{
  "arch": "transformer",
  "model": "multi-label audio tagger",
  "dataset": "synthesized solo parts of chorales (CocoChorales)",
  "train_examples": 39062,
  "gain_aug_db": 10,
  "time_shift_ms": 100,
  "n_mels": 64,
  "hop_length": 160,
  "input": "log_mel",
  "spec_augment": false,
  "win_length": 400,
  "norm": "layernorm",
  "norm_position": "pre",
  "activation": "gelu",
  "head_dim": 32,
  "fused_qkv": false,
  "bias": "all",
  "qk_norm": false,
  "parallel_block": false,
  "moe": "top_k",
  "num_experts": 32,
  "moe_every": 1,
  "expert_mlp_ratio": 0.25,
  "experts_per_token": 1,
  "shared_expert": false,
  "subsampling": 2,
  "layers": 12,
  "width": 320,
  "positions": "relative_bias",
  "pooling": "mean",
  "num_labels": 51,
  "residual_init": "none",
  "optimizer": "muon",
  "muon_scale": "original",
  "lr": 0.021,
  "momentum": 0.95,
  "nesterov": true,
  "orthogonalizer": "newton_schulz_5",
  "adamw_lr_other_params": 0.0012,
  "grad_clip": 1.0,
  "adaptive_grad_clip": 0.02,
  "steps": 5400,
  "batch_size": 64,
  "epochs": 8.8,
  "lr_schedule": "cosine",
  "final_lr_fraction": 0.1,
  "warmup_steps": 540,
  "weight_decay": 0.0,
  "adamw_weight_decay_other_params": 0
}
Rows from block 4, named by matrix and row number. Rows with one number belong to one attention dimension. Each number is 500 + 50 x the weight over the matrix's rms, rounded and kept within 0 to 999. All counts start at 0. Numbers have three digits each.
# q: attention query (model.blocks.4.attn.q.weight, 320x320), inputs 0-45
# k: attention key (model.blocks.4.attn.k.weight, 320x320), inputs 0-45
q.183:558463521439464445416515484503514519467523556528438579511417557494531495497537484458573541416586498551472473497479497460500494407536512584
k.183:456523507453475497471548540480518453534508536509455526526477522550414587490496474504564421444391541509514473578471474519553483462476512491
q.184:426505611492497436484447487527520548384509529529402455525531494526600494483519511492677384514513574493559481470552550484602537496540541555
k.184:550531631488492436509473564467499426591491505600486611639524483483496434420525472508602545563461546523480578543520483533474437534586505467
q.185:492480508545499483521506448474575546509524483512405451549596500490451522517486512521547455482492520491593510429445406488468471458461503489
k.185:533445570547532502582503580503539467509508525467540564553577506507532565508559499485421481431490541533445542561459524532543439470482495520
q.186:533487537608484531482481483467473459464480510434483478491493482465452451427450495457542518617561479534528467515506450551463569492477506545
k.186:434404425440480482494438434495524465465547533499477433395453516530592458459521397542536494471402513404516491370489548526404422520478554488
q.187:523398503470579562392560532537530448486497443518461462483506485440488486480586448447505545450404534450447498522541429487556537551544514588
k.187:650422531487523487561455400431547521617557530516518493535531431368502507517403546566387500530517455548528540532505465504509489471450427481
q.188:482500463560494580537511474552529511441470509436490412485379504491559410587552443462538477423425495493503502474523482573445508494513521537
k.188:493524428505442449481480416490560510498445461482409487595491496434519633483534440660529509521430536553459493474677457475634470534410515420
q.189:421536445522514414564535500550434495475529551498387491438399515538501586463547548498551580500446497455437510378493545435461513457598549479
k.189:522477539422505546557421515487483494449523509527338490409601469524480593532394452490481528534557527485576444503582511471519589479522575424
q.190:457478415442407490433554424450626433479583534431487509430565558497487485445554490498418513524512531538503506527556424411556534457472528502
k.190:487493559487586545485541438436540508579513475419418451497504548500455513469520488461516510569471484470535406490605553513353534473407443543
q.191:476532544419484605490526535458458521555541547498495453427459621466526396480534455525480493561529431574527553528464429534457536500609479526
k.191:502504502585560569514531581533483540499436417571425449413576480481471598453555544386444525416494524408532447435583492502579460449553442480
q.192:600506618465560493487481522556463502474472433489391414598512501596501494476560555478602558533521475544540471515472432507552447477519516439
k.192:499579436576601445399489496439513505475525583472518480507575515435476600478475446476544584570608457495543379413557546475630539585510519509
q.193:584454447452515544575491497488464471534513521462491425542611476510522586468478516531501445564433574542436465544620494570581449644546482586
k.193:444491457483508549533530526504477485538575538446466567553504523454616526436514451491510520488479440373486537449460527489491429474477405470
q.194:544556500512536558457404490456571424484466537450537517549499425523462534474524481418464506388449478508499539443527527575518510477509480496
k.194:503532468430439461419547395401478529584509549496432529502468438440510553515515535520531529489551489512559436551540561379506515504520476541
q.195:520409524525505466512552551485459458442443472435483454544554487517525512359550510516509490638511498508556455453526558468473505546496575490
k.195:427486497416484562516482438479432468512468487464516454500578444455528482553496527568555520540429550410503460468517586500495554496569545482
q.196:510498532575549495479556573569443515458606561534539572475451535524419486489427556524484537446421482527501506510493479500504497463491583639
k.196:546463558435513494512529476551559535426573465515424572561529585500538582558505448499487494551482544434608538456527406497461631534508487581
q.197:462463463471377412475425451511521597520510557517451498506469498498518558581499442547446535535524471604547584573504516413580537482507534502
k.197:533576589460583474531410540398441415430442523527544478474532498539554485471403407470506494464498526437494469455519553449447481513485537398
q.198:502485460515457465575475525545443494429474612483593545440481463533359579478438395527555434594450481536482481545577546502484461502450405425
k.198:467536441406525543559500487589532512542488505580435506495474502545534463595538464475532487458496524559491534507529417493474577468511472502
q.199:565563499434459465540504559493537453459423464542450519428608462461433495509498543518489482524537513453474508508543438464473542564547537516
k.199:541584508480462533529500494480507528506506494507527483474475501486540474582476527514435546436523432467479530451596530503441455417532447586
q.200:489523590385563509472461490533566473587527517497570572491512406514393519501525475482592509456457555480529601450441507434383455513420487579
k.200:527448403422524474566403504504599479511474609515522574387483555521498492464553438568422473494515405567534505401490549513445489530490418497
q.201:514482517507523512508522508545462491395497537537600507481609445539502540508501402472468475426473479638484577440535483493466560532471414485
k.201:477451517499402513502550499508566524424487471504522543492438483531552550491461504436558548522526506470530533484457454418428541534480433506
q.202:552435492453636458480458512533447520450451494451478617520563473443462579535552564559485547491475491582574612370490586502445500420498542460
k.202:584540473510533552457499502531397503428541448394533581414525525464548544479525547479520463468486550534510528407457597418537511524564441404
q.203:554523526474439431521504559451541447599433453521588507391461455567476513421521475499474486408485610463502472459552505456437563506431576487
k.203:422482476552437632581484529539457462527569489489515475410446543503467473503570503535498463477542561515445474551466546516533565421544543517
q.204:490479551530518561477534427454548578521478523446411448451506524492500498484480425511535473523531586542463475498554472583493502450577334397
k.204:427546501605462463483394551445547406616515469504534532509456531537441465456580492459526510446575466516541501495451519540535479480457523541
q.205:533524482514560469491460485541471555470529539433502524479506460554438599465513535573568441454494594484548567411482492452545387575406550475
k.205:495488447526481619584487517444475422438531627683469538526495585484487472544519457440612507479500450505506583506520507492587548533530464493
q.206:445511486569493420544490539516542455415478516477420500480460494520489566485501562404516522478590421542423491479534487504376552484591568582
k.206:410471589448446473426497458488555570514495513554572544509479558474489570550542526496501546544490509473530387510474582497506462467490516518
q.207:560429564533471415503472575555444580453531486576606498508479512529464582446483551491510574591558386470525545524509510418575492544414671494
k.207:480552480451442432443454422488570486522519577503423495536481446385551486513504487494566484532425561427411437593576519531454496440575469460
q.208:465543532561581475476465533474509503487545600492564445474561520483363610469543415487529439498471469556418539503504542475534531561557504438
k.208:487471486464412451534467425515465491448579523520490571517458506399500555455421440468496619422447497423500556437521511481482606577435444534
q.209:465525419624452606428364460529547489358413480470456517513534524467498519457451528496514554518527467543499508454489508428533404494452528497
k.209:447493484506523583570501565466471555586574515427419472467488400505434520467514587483461539439462490453453463412564554522552467492452531482
q.210:504458451457589527471523500550522517503549594458491559496459491474489490544546490475414562500505457517489428565489487479504556424431513556
k.210:507503415445441453438559458408501514514465510510531499469595555495531506525533526482510490548572469527522521596421508403596524609395475480
q.211:409483558487468434443434459431568407482474556491443536493506410554481514458446497425377434468483407568426485488435497564508493472472497525
k.211:513543509510469545435511441543454473541445451449556491546575450453462491467484573595464630463453551490546536551545451438472415479468567484
q.212:609589548524554402505489478444550576502522447445503559507438516557476532492463466558502552448486510508493572461492453474497493444489543509
k.212:430617551502476521419606468480568556479512597484560474481501561389445519466466548484460549391554410448539477572433501473540540612406481547
q.213:448601514524545547457443562510527496546429454508525450598597430464458473509465377547504461508582476582478449526492512477510484590462483355
k.213:468563529566530501490559381491403451534513517539547481515491486463473454588500544558517557468487531464482460433451519458446420492507541490
q.214:554571479486521600482548501499530552471559517436566477449489567598491517487463411622562504447501534666509492544514446494536503544460486518
k.214:476479541504537479521473538535455503482509522382478452504461461549458464436513608466454497457522539416479583505471417513434476456447477460
q.215:566551518409445449422458590505483523594528601437432512555468421487483579589436548476487501473514482549408525490403519511532446590449476568
k.215:445477449499512515450518480524577471452503461484527518480493569505546510486537465378453522545588555482513553519508446449509519443466511547
q.216:460432468493540469515464494528550610577517451572526515384443509465415619489496471614441499479477500461412468434508495441548474508550452449
k.216:500512516502402466489487569432472548486475476534542540537600524484493455452444538468543528575535542531493550475498502544539520519456573501
q.217:492441597514521520445480448479504453544531482502518508464500561450524511552546445442497474494451445572545562480530497438499465430569523472
k.217:529540500503505486438484521406533422572559530537580433596448517578558578447481442393495506573463531415594454523471457564433546538483545538
q.218:508507525481511415439528475562499510523532514485577504415570540533494576469625571471523523461541626577538563472384431507504474468397527579
k.218:459491507497441421490501584419452548473540506483521436486569452413503546464436495559441482411572458460475474425574493579486524440464512500
q.219:472534441528438538509535564529466430459413533541528453559513591600493462619554463548437499486478472436510497442503450564467571528423607594
k.219:584470531443562510563554525473550513560455561479428548515517551495571449438418561518542518559442380401520511598537505391429527500504454432
q.220:467530513524451540517435583509492523502578551435491610468537476526478537553488556529502559542361411612503537466492487508528502568453560492
k.220:580460435588478614605452441474537447535529444551472481451443578505561465547528547446604500494558484577490567416565452506510411420525490582
q.221:507475531499526495498464450520478465525438536513526473513582489475504595546534438420542433508516502512413468608585533567475476477569417541
k.221:509396506599481464459478556405563420537474458426466522511527505519565528437390533491462616499461502486546538464440372505452502432580465525
q.222:475473468594495519587541370405462549494581656464553449541542517472516441433527513480476449553467511502601416521484433440497558492550526539
k.222:489568648387506542563493551546459551499532459540499402483566385395608468504536513455505491507569453451437534561432459575482508446502578505
q.223:532455575533449533604521436561598377583454500495483521435496548532538488529583490531454449489561516462500554547491465491460492532528526501
k.223:488444473493478579460480540463466468518501588571534511431543530534451511469445467494613427506474502486459416510574534466492426515560458514
q.224:400492483542512598598427413555499512544454544427480540452453539525483472509451555614532553476577533450536489541481493479555403427549491538
k.224:485406413468523538495539543559428484404488450508389494473494447431522609507505397403489474440493573502428474528477505446540428480545529547
q.225:424461475507512524463551543488506475442524435446566482426510548397495500461516484467555446526616509481513486488509385449537566498538519556
k.225:561550539497501548530530601488490459380536438484479524496497441542437459535513459486438479410532538453470490495543535476582474465498509476
q.226:545437557447420466505509447557536448540476523576465422547491487554543456484582451510520535522402498607535421552486501463590508532423486420
k.226:458460404518550464424552577445439537518450433575514611554541567444485567461454516551552530455604560565521469467515540496476621514498403480
q.227:426476478482543498486506496461472534491502520492486569473507527545540562507593536536506439424481531466511485497475503492472565539479503475
k.227:552562584536493491504576446481423505478468472488534539578508457494514439534451484470544373602437473462467510462544482469470490427419468482
q.228:440597470497508540506567525555480431547495557475463622447544550496562500525422483503534558435371417573519503485500581433506525443443522473
k.228:491460557511499453537499492489524527408506530535490414462456506506482481589426436452533465570608455566461548462533530565464482359454492502
q.229:446496469540502562510511577481430473478494502520550452529444512487466439497567459533531485522563484494464457538536422491473482450500515473
k.229:620596510456489516510473464512497493542464497471474447494476559463477486519533451517511541511504539561543580540422446474491493480418483529
q.230:461617474418476429411442435465507546508484494423541457538530466434438613489516526603467517505452460493564486551465508457525480414471529557
k.230:587457609541492531578475430422458482563472549515537369446440466548465496597491515463576393508478386475456517527509481441543540531499553506
q.231:457534606460539520482469472463504515528509511469503515550473542567506465480539454565492398557620491474496602473463539511520390464479432437
k.231:565451504489473475453523486539624521583543475486465475480559453437423581446488587475601555561539502509446563489497520390429515464450518443
q.232:446490518402507459490513421591476532504534499490474553492496487484339472416564544436504488626504505524512556504384481552497464455585528474
k.232:485432542478511501528447474498524480540349547561488581566466549523458467491533492589520497562436450498498554544426488671516489528507489358
q.233:462563571501614484591527466515420478575495568540465387501472558494489416474599557568540518581521537476519399509483523500607435433508497487
k.233:469407556452594474471551467435479459529431606471536498538499536495522597493481485368470585559497455552521532544557509486558550394490580459
q.234:394508553584479434492458515471572493514470465553440538445478470570473576529565455439433441505450499503529529524449487572458517466496551511
k.234:536472478448506540560432527440598500554505478497508539575512472457477561485428564470447450424554516434543380505500515446511561519530528515
q.235:546481523523484573482448487482531542622507443541438480572458480535545582399527554434451497611465492516542471461501463544590539458620471468
k.235:414484468499585485589520374450468500470502451499468586489491501562516412485473560577491424478440474484516498491446571468545438490516423449
q.236:506557538445503536397582479496470512458476475583507456463464494465566423497612486394534420375515521461549477544512555474509531525525469517
k.236:499490519464401465519409533510578496602502460497473510495455406518539512558486505467511549614540546420549557498552434403467510525515499490
q.237:473510489554432496463605522474460522467583477494523478457442581487464534501559504477550534470510478613475513509487635419580480507576428555
k.237:530598564407596508481420503479509496595518486506427520569485540477538426506424520520435588436515378511550462508424571546513535370465553526
q.238:549508456363538519546492461579527533570553605497504413452483494512502535507433509538493460485524521557502544491489526530513549523519522420
k.238:454409539500499515511616588503383411491503562498527552475521558530483464467457476546500504437510452617446569538510507539494482567551488411
q.239:465517486531546538462440505445564481507559459496523441462504517508508435522553474505528501542566473485525515380501431533549519427581453477
k.239:484449495480427639561492538434537508440484553539490443489559543485492536407524535535510521568532469490418476495413488548531510569491488447
q.240:557406544551489600513503479452490498494528479426502506499478460455542542461470656524407587507469581496555514566518415514495456451427532486
k.240:487509467431420562541498476412460609492561397479415471461557473493509458446455538529516469402444506454432466551558564465481497498537454525
q.241:439456413462456516544469498489493466494483533504549559417500538573513494462486494461506551482504538524467494520524457559462520491456384535
k.241:523534509550445540424530514442561510531550519530596497491446473574433593499638564435536484472406460528473531485527498553430463559573562473
q.242:526507555448516486507451466572484512454563517455407507433518470551506486416565354484482498647493545396483495379543540426538521484466504579
k.242:483530526513425503466507533526481495438503476518538440523410490434455504493575433532536503510522540438518515479497494520421473525431571449
q.243:511507437441458453489537531550433540562594470493493446543523522483440519502553506521509504456473530583579448461497491434512468479537589504
k.243:530474486491365497500509531539482439428527521489511480478546519550514565495494532547496479427575464514488540569530499545499553601509510478
q.244:509443407508515555524537496481525525497490470475514618520554514504473388508432499415539422520616515522585460479410417467476475528563412526
k.244:503519571530525446447433508542346442500398474436411534495512443564459521561504475414454433589415498394466507444422486445610502460569395484
q.245:416515488374516565483579499543544495391506555479439425477553492454538303397509558564552441473541571548479477487573421504486454553494404486
k.245:535497542552546486418616617507420523586567464451508547532545520523518509495512546419519494516571558468424430432499486482566560395496530483
q.246:532501484563522455570444479423565489549537443551565517545535452560506543474509437589464420497454493542553515515481537573448544373527492476
k.246:460533484484475462517423531422550497535429491454458527491539515470493491535522511442456465465565473535517494537498506519504542539524482595
q.247:420474460418398419506474473577468412474412478499467470484515444544501486523472570496474579562515484566455451535490427402546510467433526551
k.247:485439564510510491480446498438493471513495545472470511561564596430478505506414492634497459456530548654523432432412478475476504501437418475
q.248:571466494516508541465558412515506611598540525518504462535423517488390400500484464554485492499512551470514536507521478532527524494427411472
k.248:483517440557430499484504557446508654593528515452533391533452452524505491483511529530549506610438460519482480537412501490456590586469574561
q.249:513535526568503410535507524505478422540544486528479569483513498569596378487562447530573451552473544407574528521504548453546429516440470480
k.249:465516497449512472482540537557524550460524465409510479528439603504485638546533497534502554545470495551492537564584467428458389511524547507
q.250:502541506519557611456559520477526437508507536437500548594553495421500484427488577569469477529568531551512510526580538394488481454508491569
k.250:538438498483584555494598501525513429459367542515543496521538682445524474566467650440489492561416446521458585567513578491573521388504519470
q.251:457487512505516504582539482491527415403471501458470539613508441516416442519512555470560558444541461485459469477456557445429480510467493539
k.251:509585518441636559426536471492493350539511486411544521545512549514548439528553550536531488433450568459477451535506465605488501467464573519
q.252:563486470613517504509520522456495488562496466513517514519464438563522480517483510553546483512513431440575471423556480450398549399497438580
k.252:541492406523510515438620470462558507486511490467438471469494434458493482506505530533437399452558544400563432480493434414508534538489492524
q.253:576486490529412448441448490557551414597453503481555420554548513390451505455533460525590446497478463491512517474490547498443513535474472532
k.253:566530470615542413422453563503529392517466573486452461449474492648510493528485576427554554503445510367460434497440607518556563399511507554
q.254:490499480488546474451451480448501512524435469511490528515459574504579436468440495408500524496568522569532511423518602610618456522477546462
k.254:463579544506509409492521525481518537486485567501526539508593493574398516456412508476487609508484479597498507632559453577634485537528475463
q.255:525459621555513500527503473479465498514539439477535486463480569561520437519530501539492420568451530498496448497537510506446510398502547507
k.255:514497588490453498468436461500531499393485465485501477492563549525601481490546581569525519500490576586520526512388435489534413507476483424
q.256:545440501519544441450533507526475502445421494544544496524517514460509475519387508412430513520510503541452514513528519566558516505450526539
k.256:500463483488516405593462458559490498498421420459477555575568530485397481477541532466466524467500495526565499545500468534626492451428529504
q.257:507575586505459464521554511474423449501476534522611499537458434526501558433523469509461510456419482432504449522511460511576531491522506559
k.257:370500534496481466527585494507489432515490457537436548504502423414401520503463546554457527482610525425485520452583518492575470568442498475
q.258:385447562522530418459490446521469551571478524450511407544584489511424464494556479450493517505519427530539487565509429559564552538517500397
k.258:580456510493521380386405512559479559515495429538381529432508457515582494460513514421455555464484545500426512520625463484431563481459516470
q.259:473428593490488409539448458564471500536422543452453515491476514528527639514450452488516464522501553538520451559548494483543558415496435516
k.259:539589502541526505478541486564508480405542515445464468529491531434504432478495472552561493385534473500469467394491479438522453460459508456
q.260:501590449471485605528505479539490623457525522432519514580460541473567555445502549487445471468499481455465506470502467445449660455436510538
k.260:540563477578507509504517483487537549509539459511504462521484467527439540446542496517466543463561506506506519490491433516503558501468529396
q.261:463546562538546536466487468513385615440533475517617447523447529444520528558472444456403511487406505528442598579591498535499551453566501451
k.261:447473626516566459542525536424513543458510527489532449529525554568435508431552539532505494414574539467583431468480466515552447498544515460
q.262:456495548425467421469562451459362570514561560510524542568522449514543563429503439413509537477525563512429454502576427544477563416372466488
k.262:586514472451517509539581525637484477539396551523472532543579505421508529539441459537562532509567462437456561446452496420490541468499539594
q.263:493480513425501512437503497606379434494551437452493483438492438509395539576484472520488410468513523434507507447492504470512481464514511352
k.263:475484436426452511461477439500521538586524456466458476440495491483516536445470511533552353564502468512505535457464456473460539440562529493
q.264:470484563514446542509556577581469449508576497485413505443473568500426501560425436512603436572495546485440507446376540554537549525571473432
k.264:470546492515502544574490484490464530479449524530456492507483540497564502457449487505509440527572553526572599445499546498548478419493517537
q.265:512498525549516454495593533552480543560484433460453509472465561454478451476452544531475517504488434551490421505588562413518505544516567524
k.265:565493537526480525557528410511509631534591497506541535479563481537510486474597365521462487496555559533490405509492450464506474531431501519
q.266:468524436505517500533511460492526444578482609513481487471441544434493427414554468567517550493511466483523442515536451457467593503527476489
k.266:425491572554545448438432515430456586495513570432411572499499578509451476583396468522516515503494579522516470568441429460505468471461453525
q.267:465436438467505483564532465473506525361433520424506417533502530534496543574523488478517556528498501569500598481455494465583483424511505492
k.267:507455504606571551486435470549500478494533498525500503486435474513612504344583517455544545485423506515531522501554435517547501489533498498
q.268:535562485504609477438540517507515436546470426536524508506432505454586398477495596466491414505452554530508561473576576548558541506561516485
k.268:531493460459566477562453381552466539462478390544474589510443454466443520462470488463528496476490500563443524538485536471563466513470483408
q.269:517543568521579438467460567522540428500452418530501441485493493533505511556480526561490530422468437468511401512490487530467455522478491545
k.269:562535485465512449499463412617580554465481525525387510523472509544442458477551468574523566501493562520426369545505468468481422510583522483
q.270:551466555480372440541488580527439560465534358470477451451576622455467542469438478555538538505489471397526490486508521484480474568568456511
k.270:534379481516585452523451487492550561477473549523491429457478542586508448510481381567455472583554519471510510469596446556519486525498542519
q.271:477519483439470589483414551508584528513499494388522473545529479517549453474492549543566543491527542489525544507454533501509509463544560506
k.271:492493412531506509519563426461480489551434468539463522494448520584483559435465424492491517507518483539416387546591561496449474573479483437
q.272:466422487478429493534511534522500513492500585552484555462521545400468506611459446458430573560535509519440459488555477409478515563434469547
k.272:550598494577482522521522553508558532466528483517582408552540616558471559525498525558505443474510521461502543473491442518398586472448603558
q.273:497438478436442527564477454538467516448510526493502545473513500521528551508419508555443483519442620533345515496456415390564582491454476466
k.273:491590425491467561512601462460525489514530509597463545477416407445491444557498547482519434499527467588496603426452449390459490432451578509
q.274:435557445578527347440545493414448472487567563437570497424470560494432516538467484480369424460415536547526530454540557526547395557576493476
k.274:476459530486381597509584496426514578510511362493488537514575460455537461477514583456516538519515524588584531579429444557481483496558471512
q.275:376471518507520510535473604462626454504529454464525500518479428485479519526464532547508595522480500483475536492495504503459489418539504507
k.275:497521453512461424447500516555408555518560644516484501497538535384540516418582533488519489478570588492492463508560538473536563445467462480
q.276:471505470553488468592477432472524509576476462489406502450466582553581414519540544450515520581582553536446594562469567442440473556520489435
k.276:475469508453488583439449577446441558488513410522512485537478436525471514515508469505487517545490442555503492472595403498529536570397462479
q.277:455507638439562418516441473563528510587486520491499444506425439523492538523466527419417484500529510429494493495493441556481482510451498430
k.277:492547475592454445578484570569581478526501500518536550494475544417511386469501482467476451531538482467545539418471503507398404478467555474
q.278:604523489570494478484481494544535488451505504464546551505492429562456373403431528505554560399558450392481428580534470429505427544489529571
k.278:520508450481544558430551510424503541547539518495505467535428484457442343489483461501492425490484479534513520475451425430475473516403508542
q.279:422535525611528436463486527486568483573452483471460446450453519595529549479534562464446487517467393458524465399474646549539551499591503510
k.279:532484480573559516413547468463459497500538512542478520452492510460483356452463413580414483407462604531491501551546492449561453436479624489
q.280:532433514466583540494476504488569480563575490444444456631514539509396505475494480536479533553467510461466468507385371488405561458426506537
k.280:567587452519514448568452540591518561451526537515462450557484380484461573537514467549498488595447375474439368576501532458436510498395373598
q.281:475476436508464552508536587500485442416477485505496503521514473506396564571496556469513569461419415488506463437412559401437526408448442529
k.281:581463508476504497547530568480573557470460496631538436503478456499470409465595501552485401507557516563511523501464465478496406531478504582
q.282:523504398598543483439569497523451423541509547528506411468525464565515477497494496513533514475519462474437487477461467544459512547460591525
k.282:439485531486520439483548433488518449437503493495480547510483537546447587397510539482549470469513510507470488462522532463423510507428521520
q.283:501405504518429455502587491542558518495456355551480455559452525547461544504476477428521492496532440436496529506489506442460489404492416453
k.283:436503463498534598503488571499534556472544515443539471555482434493536529495482460459553483533505437409504541438407485451496516567493481548
q.284:451445481508585562540396532516540408478470535476497474497528488500499521516482551514502462559471577463473413645533551528475486490583507554
k.284:602533561512497490368487466434534603465546474541489505512373422463504544452523423532472513524476474469455566542536476449529401461450473477
q.285:636487501516550570516504537449516567471420544463504553600486546476591541434596495469527586470503443431469564529513411470482559439433566511
k.285:530509478521582488545541465630562512427487483547514478514432488507500461507553508497481500496493555533417466448422573542490455553444458536
q.286:459516511503425436382602474521429537544585518502477502523489541558644467555492474609458501502601517547504490374537431449572482443487505369
k.286:424479542591483592485487569460498536415496570484510455426562488480520576509447515469522507540495441497483577534564386461613629599537490437
q.287:543528474532452468508553473461442514480457542513485526436480436473584485573493514493611537470472517518623525506429488495523489558487442484
k.287:489536532501586524577527546450462487527541506529534498540507549481494554570590468477501605476471463487406549520542501496480486491513491510
q.288:530495461579567507565418572445423568521421500576494588510506535479422494420494486522504448523525553525506560458484518562583404491522497487
k.288:522514567480482530473533481571513515454521517427486541431516497479486481523454505548496480533493505516541544458524495524484474448548507491
q.289:489509493542532503580484526468512452522477544483542540437481545561522487521436472481516492461426507477552421493514502514489520497519518513
k.289:602480531526491468591473545448509480425562530615554439449482518443496559540487505517500547469429433507519440554403484504480472573537371587
q.290:484455417515476521516464455433459468403529364397488422458582448443495458516448489528454507515500488599559484584522542632501479460520425497
k.290:466527492527527410419428422552447603495507556368506520496489557472410520540566513531473526488535517534456509522513486551573595522519473487
q.291:554598464484562521514395528467450522533544467573419414496537502404503504519459373538524431533547554553548526513532460375504431535531513549
k.291:533422489589513455501484548501458559518520409524505478453554494547482460450575527411437511519469478446451531433568459524596513486511445466
q.292:519460574463490486504461589491492484461460526422475593440475546502472562626526467455463440447465454501531539490486541516445432522579474517
k.292:560516481446497407568513444533478476555552438465451535481515436548543475520548468425443518510489526562494380498405557500475530453499500476
q.293:467454490561530655480488546512528601394485576478524520445469614451510504512464498509432441504427564466468422547491470492584472489504508399
k.293:498493626468431422526509445521493481478490445473568508531579524472554480514564501521490529521557488464563441558478557498482465409490580496
q.294:539503524499476548520393535508472485489447387450533586567429477520523485514446501549568528498442541523575512587479499543457493334476492607
k.294:487373484483531418404534423531505511475617546499472462497519492524462578512447477566490450474519522483530543488535553444477494565562561500
q.295:466556548573489501513541543482506466462474535508514431477444587467457525411594477445589451514501466540521470542526541396522469415553504528
k.295:490461458586545575533440463568500406543444467552449509560473539550532396545554436418606380433482466519446420553597582457463419487507609433
q.296:623483477513560506435560383410433508521515514492596570506530567550429460464485527617457572505569449555487468455496465443454495499542524532
k.296:514615443481528593416575494500509501449532500503493528461486413414437558489498458411482466488526505460410498477516461498458558479483552491
q.297:471509517402459529483582451462549485523448437481538547490549515502533528516429438467498479523522466471623521562524498548519660436482472500
k.297:388522513530476507461513448564502567549454488353475582510556506518484427445485519535483478452514515516422525385516526441449482517564498523
q.298:503527497572482435459480480508482421445448584479446568535503544421510513494499428575451601487438444453482526519434446515474432496519627507
k.298:553505433427523517364433485479538540520591467498430478561526598410581585452430481557487575499436529501553469550535495510528411519487545453
q.299:471515375427501501470547501473584513612541502536455474503499524483392437488505605584495426454501557457473464528594482622466451501474502476
k.299:497417528507490549469503420472489440451560567479454458534414407416486494491518561485488524563503491568411515538497468474425498486502554505
q.300:466469522478469547517469560514480489522525449522443462554550425449541468500578515474548408545492520538401581498512520541440493461476512509
k.300:564503435558409443492531491549460620510419507489415512469520545527512455469525458531483441517439471447482497560500452531530529514481496424
q.301:468407571493485537548573467478596437606482530359429485507471590492475562438485497500550425480493405552477492501401539463577578504508533401
k.301:548599426520644538512453535507571559422453519499539455495516509559412463580495446478536523481468524492418503614568471454435445493520478396
q.302:499475431523541506435487501557590526532430450513479502547570458462470452466485405484464565533449498476353546513545495581509571547546539539
k.302:521609506491400445524489561551574535514510511509512407486472524439539553458452532523497423484530521507535467433518483565478534513500498519
q.303:567498525560442544488536526462440555534533566469441477511480533557481456479432456576422387538474571511458461567504518506526458543468581507
k.303:484485420476419542572545496498467480452486507521561531579523543348558526507508479493510494569538473504577571551459477504458494522489517574
q.304:521489527447527554521576489529571546568520396489475454563593500450510562493439464470488513453536459509507508480498539586482600496478462500
k.304:510424523494418491454554516513476519493477407495465487465486546559526496438554410470421511494550427521458530483408503507539584451503468591
q.305:577501496531543458487556493489445442478494398380434433515582474500482467475398517552496557509420518576498508455518551569472458545540554483
k.305:505493538455562523544522551465473529496516549479560540447485524443455553493506525435444380565466458453472517357447488434450548532421500570
q.306:589463511555457498533422506510505455472481498498502486446481511483475559558460520503473471471497585515530441478565524460445382559461534462
k.306:532423484528588370451466551493504449542568467526536520530551479506593564690457464429483459437525489523562457558435491546557344489511404463